A small audio embedding model, trained from scratch.
Model: 2.74M parameters, arch tc_resnet, norm batchnorm, depths [4, 4, 4, 4], widths [128, 128, 128, 128].
Training: muon at rate 0.0041, batches of 64, held-out accuracy 100%.
Rows from block 2 of a small audio embedding model, named by matrix and row number. Rows with one number belong to one channel. Each number is 500 + 50 x the weight over its row's rms, rounded and kept within 0 to 999. All counts start at 0. Numbers have three digits each.
After each channel's rows are labels from the 100 clips, of 14976, where the channel reaches its highest value: "top examples" is what is common among them. Only what is clearly more common there than usual is listed. The data: synthesized solo parts of chorales (CocoChorales). In brackets: how many of the 100, against the usual share in percent.
# convs0: first width-5 conv (model.blocks.2.convs.0.weight, 128x128x5, each kernel summed), inputs 0-63
# convs1: second width-5 conv (model.blocks.2.convs.1.weight, 128x128x5, transposed, each kernel summed), outputs 0-63

convs0.125:498486469557560486551558504475533685448452529570535449476514437565602496504467497447521508535499516444533547467493602499443533508451587556567486510470534432510493431508490533501461423577504552
convs1.125:515558443458498433451401507596557447555490441529416354533466635471494603475443361529577483444487594473492533543524475478496531512417497482436541543507488547514429455492505562541587505443553494
top examples: trumpet (100 vs 8.2); note D5 (67 vs 8.1); note E5 (42 vs 7.4); note C5 (32 vs 10.3)

convs0.77:469523449507452505457528427545483504495503550476488518516434516553566534497476561494501469564494523551518481409407386620533493499570514573523465546473507504443525473471514455529455538511564501
convs1.77:491496540519620563500589499481490501398470507461498456514433569472514526501557487450457535460494502556484474563459526490523526466421479546503575495430613475461510489558507572449536555527481437
top examples: tuba (100 vs 8.8); note F3 (29 vs 3.7); note A#2 (26 vs 0.4); note G3 (26 vs 6.1)

convs0.59:490419628583464445506495598480497516446475525505460490508588482543524482478518585455401530549499555570581522397512508524455538565618485499501525483520489521527492582427425550434493547524558463
convs1.59:495537367501473507478495506555453459539555425507530508448545449469536456448504425533544484529531481555424529519535492486438478479479389438486479504497542576522507512506482492478440507404442540
top examples: horn (100 vs 7.1); note C5 (61 vs 10.3); note C#5 (60 vs 9.9); note B4 (29 vs 9.5)

convs0.112:464450469449453528461548490570552544443490548487519438459458490538541555493537484541441420440501567505410487470507580413447627573471490516443454519414429436484474556437461496433467484521553471
convs1.112:505528528471527519500565391518495539507485452438466547557454512473469488496441398456424476390519465347501461481557496425541511513378536485519562550492519490510456505579580514508484460451550406
top examples: trombone (88 vs 7.1); note F4 (59 vs 9.2); note G4 (45 vs 7.6)

convs0.6:597568581476456483407475472491481571508387540493575477524436568566507500500509566533409451511470545484521493553568550511578548525441509508568525495477488501407474502460465564429435555498522530
convs1.6:435435498453471512450495522467532468553578457529484523436463442579460527567376484479506481392505557404500521403538479420469479493506529555537460602552521481542517477504523623572511539578487515
top examples: trombone (97 vs 7.1); note F4 (59 vs 9.2); note F#4 (45 vs 8.4); note G#4 (36 vs 9.5)

convs0.110:522446507452418484539517545485595539417497556484515448562518539584506570442432547520579537449516457445440502563495489535532422551544487516457551524439491543547469469499467534530495454520590568
convs1.110:435439553468438521450541439548483516458526507526497554511599463429465408522382483538444400431431430518442481531461522562487503501390525463557582480507526499453476467441513463520434453456468512
top examples: bassoon (42 vs 8.3); note D4 (41 vs 12.6); viola (31 vs 8.6); instrument: flute (25 vs 8.5)

convs0.4:416498561576446442577565478521467635444489397494566533506516527474523491454583491468499520515446399549430452514559553534479552458507497521542465494629511572468434493523473457566567492461534403
convs1.4:480456468539403514569480456483470461528518435496554473586440409550475524571543525385474496480522527520522561518485464483414452562547572449398412512434483496530514480567486545431454545538495517
top examples: note B4 (77 vs 9.5); horn (52 vs 7.1); trumpet (48 vs 8.2); note C#5 (40 vs 9.9)

convs0.58:516478513430445441449524471431526459499545414501528518560500495525483437525411536517501493539476499491524544531494581442446455527536606472509402577507481425540516558436486517550500544553517449
convs1.58:457517446532439539427506504483537498530552564581486443445523546516545554545478468463486456500498550424523434592492591412382534487560483571541560577487420557493469624499528539513535359551386513
top examples: trumpet (46 vs 8.2); note F5 (41 vs 7.8); violin (36 vs 14); note G4 (26 vs 7.6)

convs0.48:442479468565491553523509489470486493472418529462530572573564476536403459442588509527499439540500553491433481357518409567473502507403450436515615474548426489437532456566570574496524436494461467
convs1.48:567527591586504472595523446538490474451495496447556554434427514481564478390464469474486476548564441457466535524536510526465534574518527538425505537542558469418496449596542524436523546499471471
top examples: cello (74 vs 9.9); note A#3 (36 vs 10.5); note A3 (35 vs 8.6); note D4 (32 vs 12.6)

convs0.70:499489578506514574411467487472451537542565548556447516509496508520433520418580580500455626534475452559526467440588507580557461471442484449487496507458485504441483494512454533553456520506493585
convs1.70:440508466511479472489565437423426540416478515500465470496525507543552498424430482543495516418565615494511473514421559413446484577470469517486480534522547557687596480548487478552549498473477414
top examples: tuba (90 vs 8.8); note A#2 (25 vs 0.4)

convs0.90:534490468477545487481546487535549510407585520526497537487493474471546451527541547497521481544547532574448523574541455427513533468463535560467536439601564480398442629500520545490509492508459427
convs1.90:487525515486506401566503430584480493444445548564523473420569491504490497478491422469484469548474529547548465525512421491466558529461426523511487517470430529469477430444540642567458556460505498
top examples: trombone (37 vs 7.1); trumpet (32 vs 8.2); oboe (29 vs 7.4)

convs0.20:570453531580429517419510493601470601454454464484465445503467464508535591444383470516562448567426563532473561525520489477452516457510431533489426520635531591491484424407519471493477529428475507
convs1.20:539558481446425497541584554561490470432483529508530568553517477514472525460500499468451457516423512582517609576501394451467419576451520453416575462498492509503521476494535437429452591512564551
top examples: horn (100 vs 7.1); note B4 (85 vs 9.5); note A4 (31 vs 8.8); note C5 (29 vs 10.3)

convs0.73:476522499501581388393502503453456533479496524462482499466550453490456528378510543446485466496486491536593517473433512545523471563519476501493554502500529419509448479503535328487395405522418514
convs1.73:473510500387444467522481545474560453533511538471455542562532477507506563575520456507498591598488407509494511526479535500597552536577526442454514408457438450530489399501459487540608559551488534
top examples: cello (49 vs 9.9); note D4 (46 vs 12.6); horn (34 vs 7.1)

convs0.38:570463568479543455557482564454462411432506454517525438530563519529479510539533579494487431532473539459485485444495456490482552509537618446507512616541537521494487532552544479381514578495542520
convs1.38:555442474547487572511459464436613486504484482527497508589389538537534474525461551511494476496530482444504441469439441482431556499478493441451555533487372498598531454452578466516460591449521428
top examples: cello (44 vs 9.9); note G5 (26 vs 6.4); trumpet (26 vs 8.2); note F#3 (25 vs 4.7)

convs0.85:577513472463510434465495576479417583486553482512498520458612469514466485458518465512516434508499395526501539517491465513470563487561485488529511476395563502438566482517367556453463511509479526
convs1.85:411553433527484557505516489509547491505499537417512487554427539420580545576553499574550533566585457500505528536458453516519498488539506424508523494517531515410544395469456501508510529434422562
top examples: horn (100 vs 7.1); note C5 (48 vs 10.3); note B4 (41 vs 9.5); note C#5 (33 vs 9.9)

convs0.94:443438445413524513471524522506449571446524480452488488618514538451558528443545494470487547502589482453509565547414523486449570525506624504522554524534498447448475500487490448516499493547443453
convs1.94:401435559477482484446480525481526465518483462490574484526530525437507515587557574486506445482451499526449486546572433447547500522477506494434435434552383407467440564473529428554454538563438524
top examples: bassoon (35 vs 8.3); note A#3 (35 vs 10.5); note D4 (32 vs 12.6); note C4 (31 vs 11)

convs0.98:441488579495460480531561523497511551473549579593518565501479495465472567513472679499534493546485466493505511485451504488573498512500440464546503558552402457566500438442530409471570456523495524
convs1.98:513528424400579448600499495404559444546521521482482433497467464478491479510437399516526433533469461496582535428473534484505512559424564494561471428458554521614499404508512419540514482528468490
top examples: tuba (100 vs 8.8); note G3 (28 vs 6.1); note F3 (25 vs 3.7)

convs0.107:540542519528483517429406523520494551428491503615520470511544438459474424444499481498561563444459408527502517535445548567580482484543416576537495489482419432448531529417477480610530442510508427
convs1.107:436464473414393467505441536510554551534541546559448478540516551637507539472582478452543483511420510504444545506496499532563548508528533479526474464525548475445462394517467529466479481482471492
top examples: violin (53 vs 14); note C#5 (43 vs 9.9); note C5 (32 vs 10.3); trumpet (29 vs 8.2)

convs0.105:498429448457544462612473504564491435536505501522512422438470446550575520528537488542540498515545469535485568544543425513546494564511457442473619497435585485496497526396465465461513526477560547
convs1.105:476538487613407503396477497504445456520471541548526519491536605548549553496470516553541437572455532571460504583523532599549496550452557555483475454385514448478520499513587534465441527511573495
top examples: trumpet (100 vs 8.2); note E5 (59 vs 7.4); note D5 (57 vs 8.1); note F5 (34 vs 7.8)

convs0.103:461516508450555507549496487411442471499565593654549524452399559482553482475496520478591496400535460533542526530453418520431608522519512496575462527535418476542486510517514489530534478550536468
convs1.103:575524521499458464474491590462562431474485469469378520495485461546440545506560564512536593478451469477507567547526478507529442502411516461524500409444601494460540554488543434558526627557474517
top examples: violin (88 vs 14); note G#5 (55 vs 3.8); note G5 (45 vs 6.4); note F#5 (26 vs 6.8)

convs0.104:465476458484511517543485467462538473500624579474557485565455511553470447504606502589473449497471483433530507475536472598466541480505609449525533452475532502502425481470606507489430427586419459
convs1.104:532446429519601468522484454555557511493454509520492459536428541515500496511538556571475479449514536402522469487497394585543500620422419519457473573488508476487516460544459511487476474490495487
top examples: note A3 (33 vs 8.6); tuba (33 vs 8.8); cello (32 vs 9.9); note F3 (25 vs 3.7)

convs0.27:508541587517474363522457517521560516467437442459440546461539481451469500437430518488474461527502547393522472477458495371491365513493449553563498454511427557378482510505447411422514474530471534
convs1.27:472480507417559557605518498485457351534585407560458538466579498501513464441513589487489525559610481546521494508403544462591453530517564477500481518556516419449551564583548435512477547535502530
top examples: horn (57 vs 7.1); note C5 (43 vs 10.3); note B4 (41 vs 9.5); saxophone (36 vs 1.6)

convs0.34:477472510432596454503516606402474557493416576455519522531444497551505447523505473576537530460523556484487467444535483491533460474414550542456486525530461490529402536501564583558418464457407462
convs1.34:463531496415511433514527472445497512484454518440540463496474451445403514544414464517505528510594491470448545462576515535435564568532585430518569557530508429482498511524557502448577537560464562
top examples: trombone (98 vs 7.1); note F#4 (58 vs 8.4); note F4 (46 vs 9.2); note E4 (31 vs 8.8)

convs0.44:478493523455482518544459598475445429511467479430535517506487477545567574483429559505616522460411479546596500439492503515517521429624461596490574572463471525476509524453516538422520451487522473
convs1.44:557516506475596502450523510534492421472494529372507502527455483574462590482424440542428522481567511556425440599491554579486622464504548505586448452509481513510553505481494477501538552485532579
top examples: tuba (100 vs 8.8); note F#3 (27 vs 4.7); note A#2 (26 vs 0.4); note B2 (25 vs 0.7)

convs0.37:510590472591511444593503473482540463593440472565538487549537485548477581504478534508463449493463506466482568485527475528453483486545460557551471573507436526417532409518527527424526524439519518
convs1.37:582502549466511530521470483562445467488537563547456518523425561489540490461522503554580432567477550400494477595522602535490531561443440471453494595505479499465551578464422452530493455579549436
top examples: note D5 (94 vs 8.1); trumpet (94 vs 8.2); note E5 (54 vs 7.4); note F5 (27 vs 7.8)

convs0.51:416528547532547494472449582396540452514453496476503504485424366488470396533583473495558447449541476619492438421498514509430542548480498493434461521515513569483470574460531518494489418463607515
convs1.51:545503510449557483455482534418506474489439504509547492515502568513463436548587443561536552452503455420492477585594538547466459460522560569411452529483513500473461424490532581527498455508527429
top examples: trumpet (73 vs 8.2); note G5 (28 vs 6.4)

convs0.55:554511532451493421499473541403455431444469522446526541477523400520470491474540497536525582543425505534534511513473467431426402439490664494455496424532529501476589559557498507443418563522463449
convs1.55:548503602435479501536484504586511552447535469418449478463524461482647462475521465531560578539481461481470522544555479497521509468446516443540569391491546529493424591486558560563523508453468487
top examples: oboe (60 vs 7.4); double bass (40 vs 1.7)

convs0.76:495526467401431504538464512543572500552516529453542462467492463571504525630444540497520445449467458546387502501543531489499485484560480460508557503624561469452498465493516622472519545571573463
convs1.76:535418520489558489554543494370477511393498541454495485489489489453572563495499513562505546476550528532487447433529566574489559584498501594602425473477390458548524556440483546523540497537470477
top examples: tuba (100 vs 8.8); note G3 (30 vs 6.1); note F3 (29 vs 3.7); note C3 (25 vs 0.6)

convs0.114:445468561472522563537576531525578453507519548497502485547443500655482547563512503524510485461418551473464519508581487550565480544459502495503644552508423493514435532514489506517379505420514467
convs1.114:551488453508574599423490495494522549556565597517625457503535534621525526417461486483608543485477547469521492367555465527542501565495550534533540470497427538469504455564577426547567499523489489
top examples: trumpet (100 vs 8.2); note D5 (40 vs 8.1); note E5 (33 vs 7.4); note C5 (30 vs 10.3)

convs0.84:517447438467526557534485589445489457351590495488501520614423540419485461456528523471470480543525603507422539414430458432488533571502552621425473580543587499514459530482524525495513374430554586
convs1.84:480581505496598588576520487602565457530388555462451542492470475433467450556537539397496442486479400372477490565542583476597551523470471537450508496455546511559601530559441505408485504496566490
top examples: cello (100 vs 9.9); note A#3 (47 vs 10.5); note D4 (40 vs 12.6); note C4 (34 vs 11)

convs0.30:539589448453488480519485566502486452469551447450567495566532561551499605505587511637505454459517470547486541527532464434574594444453543558537454548505489568412533375443569487472525546520506509
convs1.30:497448500510471486574421522436636594583456474577491490498449536457496459503505536461514511493556469519469439454568456558475536527478444481490567609475461491539484506595537499399515569395450543
top examples: cello (86 vs 9.9); note A#3 (35 vs 10.5); note C4 (30 vs 11); note A3 (28 vs 8.6)

convs0.78:423587485428464524557634545616454464496521542524495476560561494551496531410496573545489546487508503507539443424536565609471542459461513457351476490476427493514507509428484507459550500496517497
convs1.78:440538439501523605382478513438452516485510480394448501498523522529446539452498437523517561421660498518528455471478467477501490491479488523497572456459605443638528553491425468514520584510465534
top examples: tuba (87 vs 8.8); note G3 (42 vs 6.1); note A3 (40 vs 8.6); note A#3 (35 vs 10.5)

convs0.102:513576498502460431522587526571484538467452509453507515402528481533422448530475564490587588512395561506484510563515533526539511433489574544447517469557418493483457515381531464547467538522488566
convs1.102:431596516476554478542587493537453512454479470502439405524475480483625557431523515614498540425494510554649491490422549469467486442474440513463488492506584569583542464534508561527480493557567470
top examples: tuba (100 vs 8.8); note G3 (33 vs 6.1); note A#3 (33 vs 10.5); note F3 (30 vs 3.7)

convs0.95:482500566586566498544520532452440510561580531468564542531485553489503498497427450419552511472507476491551590531534480471657580483473489548527465478509542586451493444502517514502413496473478535
convs1.95:482518504428570580503512521518592545455563514449472473373488478491493495561564482488483565511517431507517434497544512462410514518503454574468494404522518493587548443412446524411562536422532525
top examples: note A#4 (76 vs 10.5); horn (75 vs 7.1)

convs0.69:572498461519510439452497577454532573476471457475517423384491477578451416487515526523538505482489513569533606598442512476436510450513514457450602532507462550477549392541454534456490484475450531
convs1.69:454461510507531494544536465481481598503510455490447459542425493458502476496537411457507470515459554533453554568578496585456383528585526413584499492419526529505546536432497504502505544430510513
top examples: trumpet (66 vs 8.2); note C5 (51 vs 10.3); horn (34 vs 7.1); note D5 (31 vs 8.1)

convs0.49:484567562578470513479526428445533555447521481556461481510535407466601508389476482497449445522470475475431573606430505509501459463529449537504471565425585452519465493525460525416403569471507495
convs1.49:363423549471554465474417483566509531482434468539484440524479522414457611496436415430470599532483454483546548500539549467575518386476445480527570532453492518517553455509577460495510515482556526
top examples: note C5 (57 vs 10.3); clarinet (49 vs 8.9); note D5 (36 vs 8.1); saxophone (28 vs 1.6)

convs0.14:527426550564662557547464540440428430525539399543489489463432496548464554501528453489540575450650470442490555533543643544482520440552504519445429489579441456494513512480462508463541539477515533
convs1.14:578412501535434436458539498436553549461495541494401593476472541601528472510389517541477474532518505482459492512569532491482469531580403552529425601468415488483470525455509515501444454523508492
top examples: note G#5 (67 vs 3.8); violin (48 vs 14); note F#5 (40 vs 6.8); instrument: clarinet (31 vs 8.9)

convs0.127:538526500606555440465567512491616457427435520517488452549457436493492519439568461512446509482515461510543474473457460432508531472504458614589594521540448585542463559629652460373572469470507454
convs1.127:713465488492512524550514490511490566567550580530613473506414499493488513458566531469489477394475439553449483410467413470535535482419482398460487473541542493459460548510468504548555528470420538
top examples: cello (78 vs 9.9); note A3 (43 vs 8.6); note A#3 (32 vs 10.5); note F3 (28 vs 3.7)

convs0.21:591437478502535561490536482424544507436432404488421473593511505527466467490463440460475478510559496508523476535476590505490531525488500510461524513499407423508410534511547485465511516583505506
convs1.21:499445419509610350495457512473491622587508399492474539523441572540351545494483583517478518461486456516498474512610455498441500473483439566466491544554495447526596514483498465451473552423483483
top examples: clarinet (91 vs 8.9); note F#4 (42 vs 8.4); note E4 (41 vs 8.8); note F4 (38 vs 9.2)

convs0.72:460572468501581482502518485381508439485466444438470510406499540502481457400489453591462445546535505457485478453545418502523549501354559375436505590437513533476517489494566516516515548600416564
convs1.72:463517466487486521562472542500546557513483516556554526568492597568503480446531436504480398560536512564494598412591563544506526498587513552362510599421439520517519489514509491556573509501579480
top examples: cello (98 vs 9.9); note D4 (62 vs 12.6); note A#3 (40 vs 10.5)

convs0.101:538529510513522501398467421593396535412549446477563525508519467464562518425430479455492576502489562652539443507568567557592507457444516580556438459462507493428529560580543514505514504501445434
convs1.101:495448479553493465561524409491554524465530493585497475465548540471410531530430522496515591484503519509512522454472421469521493580570483519447454536525433463531542429543464583575442558475495521
top examples: trombone (53 vs 7.1); note F4 (40 vs 9.2)

convs0.124:507400544522462469535576471449527546497391503538521507540538501528444600479481552513484413442523579418484561492446534499558506493494479495487498602450495448453530419517625446530446556543486474
convs1.124:519421478518478493427514450488572543477545505505504485505525578470464565472448523508537499489517424521400442490471438524471431524512498495484468586509457399511424553403494357506421503477584498
top examples: bassoon (95 vs 8.3); note D4 (74 vs 12.6); note C4 (45 vs 11); note A#3 (38 vs 10.5)

convs0.31:499474439445560514453481469378451448533539463527449503482508475507437428448434483465497445486538557553532546505458532531489509428506524481393334396489560464546473454493522531497490486589435529
convs1.31:513538519481548454477463473492498434535485512572441497550546388360452504614549497472491449556578439465516473422528555492540533535459537495503541554449478470403586532457429528423486449488555503
top examples: clarinet (43 vs 8.9); saxophone (26 vs 1.6)

convs0.11:455475502566510410548477481387465555417432518542594476529443536472532503630428542505549477507551502493577512495425520428485535534509413542508515523455543511537486538466433438531545550446513620
convs1.11:497511590454584477490480559509495424546513501398423476510486482506527596480533527558538519523502545503484450535581492489558542446519452520479425404434514543517523463497484463517495605502497496
top examples: violin (100 vs 14); note F#5 (82 vs 6.8); note E5 (42 vs 7.4); note G5 (32 vs 6.4)

convs0.39:437527575575462458440534568560519542534481371448442487475419526532478481581562541491653441477552512504472607591559511403385456560488483491499477482486522489493450516535460549564527541398531506
convs1.39:503493405510448452445523551506524595457526488488588475524588523596486494550486477475471504534432570459478481497556434578445403545485531521529419497465517532458588500531581512442489466428486485
top examples: horn (99 vs 7.1); note C5 (60 vs 10.3); note C#5 (30 vs 9.9); note A#4 (30 vs 10.5)

convs0.122:541432475598480588462459483497525430548508548471410559516501583521609526553545573534576561481469485539525522397463523544509433545453528447491581434502453553390478518532451427640458474516486471
convs1.122:530596542493498387557556522471479488568463584496499413495504503502521513470467523509482499585394538530462574586438535558476550497478505512497438558479547519522506455496515507463563424468586455
top examples: trumpet (100 vs 8.2); note D5 (56 vs 8.1); note E5 (51 vs 7.4); note C#5 (41 vs 9.9)

convs0.17:427376507424530476448434443600521534421472508474541456468491574486488499471581512474448435521421602453437530532530544489529489547385408447536561571588511448367430576491541516457456426511486538
convs1.17:484703441448556562503457481520380545513427467487559582544441515488496556520400486536465489540502509574487594490551566532511484580516564530446501496503451463467423437528486588528470438549490476
top examples: trombone (66 vs 7.1); note F4 (32 vs 9.2); note D#4 (29 vs 11.2)

convs0.62:473581515533527450508594503458518506416514506530438496439515537407548492578516530463523537459452472562461461449494473564385582421528528417485489454416560510450455562491422519431451493425491401
convs1.62:449404484535503541488498479514492515391533501470522492511427413595531543555516554482532536513538460482488540518486473567510451403442412611507467415511488477431624435470534506503551489517438509
top examples: saxophone (55 vs 1.6); note C5 (46 vs 10.3); note A#4 (33 vs 10.5); horn (28 vs 7.1)

convs0.56:413376543496578477553472515550490605480519469455525458480482541673477457526427475463466492384440523526458436503554569500534537465436593425519585460499453443512520559500550497530411469485537546
convs1.56:536470516537478623505522464442433428500496588491530481602590481589571543481491566559412428517512566529510472511579558458508579534573531477480475466479455524498462563497538467549443478451494497
top examples: trombone (66 vs 7.1); note F#4 (37 vs 8.4); note G4 (35 vs 7.6); note F4 (32 vs 9.2)

convs0.106:508449491520489486463440488546566462567505512538541549461434534511564501468509432471459530489435490534534410546466518448523502499396492543494618416555515501531415469544505361622507457562536556
convs1.106:512527488534450530434470474538522457497443568449437355488559499442605562422437524462514562481525476512508602519500401622523537447413522529489414521529570483491422552511520553502511527476514480
top examples: oboe (98 vs 7.4); note C5 (36 vs 10.3); note B4 (35 vs 9.5); note D5 (33 vs 8.1)