python train.py --input="log_mel" --win_length=512 --norm="batchnorm" --depths=[4, 4, 4, 4] --kernel_size=5 --widths=[128, 128, 128, 128] --am_softmax_margin=0.2 --optimizer="muon" --momentum=0.9 --adaptive_grad_clip=0.02 --batch_size=64 --weight_decay=0.0
Rows from block 11 of a small audio embedding model, named by matrix and row number. Rows with one number belong to one channel. Each number is 500 + 25 x the weight over its row's rms, rounded and kept within 0 to 999. All counts start at 0. Numbers have three digits each.
Before each channel's rows are labels from the 100 clips, of 14976, where the channel reaches its highest value: "lies over" is the class under the peak; "top examples" is what is common among them. Only what is clearly more common there than usual is listed. The data: synthesized solo parts of chorales (CocoChorales).
# convs0: first width-5 conv (model.blocks.11.convs.0.weight, 128x128x5, each kernel summed), inputs 0-127
# convs1: second width-5 conv (model.blocks.11.convs.1.weight, 128x128x5, transposed, each kernel summed), outputs 0-127

lies over: F#5
top examples: violin; note F#5; note G#5; note E5
convs0.126:477499511506514500482500482498518497516477500524467481499491523473450490441507478506480466493496533477503526491519540480493488535463471518468516509489466492482484488504490495425482516486512459496529529449532498519471516519517518486475444511505472517469518587487482493478484532524489527508496513548503553514534497522512507516525514498471489502511509504522487523503494508547446467504550
convs1.126:510510515466502469512473499498510501463455470543520466491463512503520529562490476447497475481495477505460510482501515522471510461536514489510516467547526469466539510483506466514482526502507512534450476497472537458518480484489489525523489500531456503473555500490484496509517523505461468517479531491488459513488505502470500487481554523520523493479509525471524486484500491462551471517502

lies over: C5
top examples: violin; note C5; note A#4
convs0.35:500478494520463480474503523488478473469498532528522492528489476542545516468503511500522496479467540476525475525497529455533513517490484513470557512536444504493529514473510476509517507497505516518553450502519523556500514518474510475488517540495466504523514514497535530530476516479541482507498532469476502457544517502502551503534516492504495504491444491508515470458469490494488473519513
convs1.35:505516515553496486499509515527464465495483447488491518515481496495502535517462547491450464462499507527515487433523486457486519531511515472508497489503545475511506435511497500489472491496498452464504544525537480481499518491561484505493474523470499475466493488486484514524554483495462463561476494485464509466486483484513508492501473483495537486532503498487483497517524530486484514482499

lies over: F#5
top examples: violin; note F#5; note G#5
convs0.34:492534483496484540489522526501521517498478494534510530503512494443516510517522477555521518523488490490501510527545488486494461520535467487521516519498450510506517495483456518428467483489448461478476499493427494509519462482495500500482478489504518475486524503477478519500551487500466475467488514485497503522474478465485546531456491478504521464491512519499506487532489482488513459545541
convs1.34:485449488498502528469509462503524516509489542471499490501493529545515493518473497485491459467506521534490480474470491472528459498492494509481500455488537485483490472479490506479477496479508492482489517488509475461506478508487445552529525534468529524537514466536489460486540499459473545456486477530544490495460481484517496533522531504512481516467519509514477472507555520507517552481498

lies over: F#5
top examples: violin; note F#5; note A#4; note G#5
convs0.102:527479508449537480493503476516505467479498496498474511521453527500486512479484487499551496492528490526528494488559519494498490499545532494507511474510536527556473499528457534470498508507532535478468506510500512467518485468513489496507465471529504489478513542580504502477527493521529466544461525478498493486554539497491449519540501487530496513492485488501486503509542532529500513505480
convs1.102:536497476469460494524511471480451478517497494515510479471481550471498501512517496480520508479525515542507491512503509512438483488512491484508484463521527503532479544471495463531497484533513484522501536500459534457490541554494502486501518496450508428495528522522520468501504471495484525548484476482492486494550487501513478516521464502529533449537497473488473520455512492495499481500497

lies over: silence
top examples: tuba; clarinet
convs0.38:446463509466517503492460509486486491520461528482530479502474511451476468514502509499468510514522518496475453479515463488514502488484464475460544512455542452504512510494490543500508549523467485491493490508488475523491528480498471502453463467508467444513449523493489489452510552493496482517504499478516499468483521498496512504519465482504502489480501469507506454520537493511490453544501
convs1.38:521492484486499536483522478486486495494493500506519485536518497467471506521532528477545526495499532544535507517453512498497524572510545508486525513550499550493518504490518531519497496470513458527519494535527478475538463439501512497528536510475527555513531550515518531539529506460525488520500473477494462504479463513475482505507516508470496490485499543504518534526490486500531500489491

lies over: G#5
top examples: violin; note F#5; note G#5; note E5
convs0.74:497495512504537535495491523483510465542523470448502470457501445485531542493539496502520519486520555502522511452528582491490524512476513502499505480504461523468516475503464506498497521506492491531467531491512507519490493513520516493489498532520512468525518552457476503483528474524478479524503522469535528469502493529512512560488511475495521472552510487490489516461509504488511532525517
convs1.74:527484490513515491489498489479524505518500486512494504469486558503520530509504434492499497549525502516504491498485469498453495480564493445541497454512515501470477512483536499502515493510524477482460450517480506456493514499549525458495477489466494502447489521495522509463514502515451537533482493474490482522544514532478497498516481480495538454484472497471503482511499457450497497524530

lies over: C5
top examples: violin; note C5; note C#5; note A#4
convs0.10:452492512525501509515523519546485508472481465487461519520491499516511548529508520531495451513523488501497479538492504496463526506482508514474419492474492473541494518475485474462518519493467485495519545462467513480519484542500547488499478528466515536477541573473526487532496483506494491516473523531499458498484469516517502493512498493501491502526498487472505471525473471509534501517549
convs1.10:470528546441475466499488511481509496512484514520473534512481503499511506474480545476475488448517509480524494517497480491504464472519444506496466474497499507559514483453487541504535460462524457523510492524516489497479493460485494527503470515462500494474512484509479492530520506479479533465470490503500521472503437508521526461532495510450502479524466513507499486497482538518516488446532

lies over: F#5
top examples: violin; note F#5; note G#5
convs0.42:502471487539498506443519547528499479532514495490526494479530529486481471545523517473484495498486492491518458501510498491521517534541514479508499507534502516522498531496515530489519498517430522489487512445472526493491467476516527517473506492536531476485501535529527501510506483464467511482460505490508517493481491497471430482515523448470481458501496523515497472502532508516451521567521
convs1.42:511495499491461490498526424447468512514478515522501495507497491491521535495480502493489517487484541504467519492468521529498475521497471501474495511507487519537482471440508491477506495449505489423461493515492475526508505539502504542476510519468481513527499459496508500484499544489494474465465488516489433539532482524509551492492523489461477451490499462508493468485499517470491472499486

lies over: F#5
top examples: violin; note F#5
convs0.54:462496513474481513482498449513481527483497458463540498506515473507446519499516488527533486515516511497543552461490536487498489496489441511529471517483552541490509514513480524529496489547497464482458491477523548464500542514506527481475506542484457480490500549490507467497488517501470459499515479498554522521466535526502487505478463488449503516494515480510501511515487521507514490518510
convs1.54:517505546495453495488525484470494488492504516533456438471495497466482472520471485474515498500472463520487524498545500486452463507534486493547511465502440479455490511428471457484482520500522473562478499477465495488484460488483456517504511481463499459534533498495520505504496500534506511516508471472492466486466476488516493496485493506494518463500490509488496506479488512509526496461473

lies over: F#5
top examples: violin; note F#5; note G#5
convs0.43:470500486487549499480532507512492523508495482512471493523511515512461529497492545517528513509493487439535523507460511491477519494515524506524499503491491512501498524486469449514553504488481502491499522478507521489517497508503505499509515541452539465467535537443509429488541514504462528469514516535475492548456473534507506465489534452503551501505491530504493471533506468527482509512489
convs1.43:454510536469456449512528489483491529523496515509512538509484525526523481485502535534502493476439485500492495504508460512475474531493519546502454466475451486482491490474490499475482464484485487479468526489516513511503458471524473524461518495473486535472496500530514504484469467498492480528485495482486451448471512520501503453506508558478476530492497433512488469491489492497483521527509

lies over: G#5
top examples: violin; note G#5; note F#5; note E5
convs0.125:497506501468505484480527482513554500472523472510493494575502494522474549508538478493495473482477519491495489520526550533450499499450466488529491480471485525472480494534472474503533486534467501469477519469537462514458484538487533481488495541495522451490536481460504497511497511532494479520477495505540472489496515534558485530502528514484479474518480509481510523488494493542512510502521
convs1.125:531522515468505481508462510496476471509481481489466529455468497476500522464504483492476479496494458503488521488506487507529533454480488531522493487477477465508494515510503470508524485482470485508483484492487474544449514549499529440520529466553508515466492478489463494488505502481472506460485487542493513514489506510506509471473519448536444559488480470456517469475530492479462505475491

lies over: silence
top examples: tuba; note A#3; note G3; note A3
convs0.63:496501491473528463472473538488495544514523491554524498518535495495528475482495489473484531505504482501488462536549490466500497492488452471537508495477488438513509510486544546485498488474485462563485495498518486540520472492478447490498479517494492469482471485499502507489544455476488446489484514481532542524534480476505487485497479478513517511453460504527493516516482508453517495494488
convs1.63:503493482528542538507513504498494502489506488487465494490504506473496495543486517455478514564511524522532446488475519514515513519490519539539511519470519495503519510470485443523486531524524557560480495520537472476541536525522482493521525494519484517512474511509490474484565517479469520503491529511567489515496513505498509481497466503506451509479521479522472472529512458509488503469474

lies over: G#5
top examples: violin; note F#5; note G#5
convs0.21:499471473504509517508503528542512491484488561511527504553514474467502562464523537491547486517487483488519555491524548504521507488522505488481541467511525505492505488498456483522513521473527537451566538487526508513500480473474538478491462483502466483497541521508504508498491526492471473509523554505491469492496528531502514496477495500528471491513520508516528480493513520533552508526495
convs1.21:518514515476498470472515457473480471484494485487477514521474515495486558539499528536496516491520487476538498486508534466477483506507496499502535492458459517508514468475489477523490512532508480499489501485509492451490509519589482434512520521445548460532491497483511509520496480513471532508503530429485477489495504509462503522481491506517497482491489491470470511470451536520488475502526

lies over: G#5
top examples: violin; note G#5; note F#5
convs0.109:532510507511511479498506530498471493519484564498474496501511500462445520498487508522538482516506495499535471491460559508485541517487540474512552460533480493487516521562515494497492529550484483470503495512481483518473470485534553492496486513471533485521546580493543502492491485482508505523523490486517475502464507484549483516485508518528505499503508500481505512503521484536527518482542
convs1.109:480503536473454468495523522543504501497502470447485542492494496500498490466512491458458486539514460520509485535501490538526508465525463465505525485490486493500455477493467513550485479497499482474521503519514529523545546498514505471502526514532499532505478490472520503513479512493498474499514459479491526490523500520479502484500528496516487559516443520484497498519544450489422498472505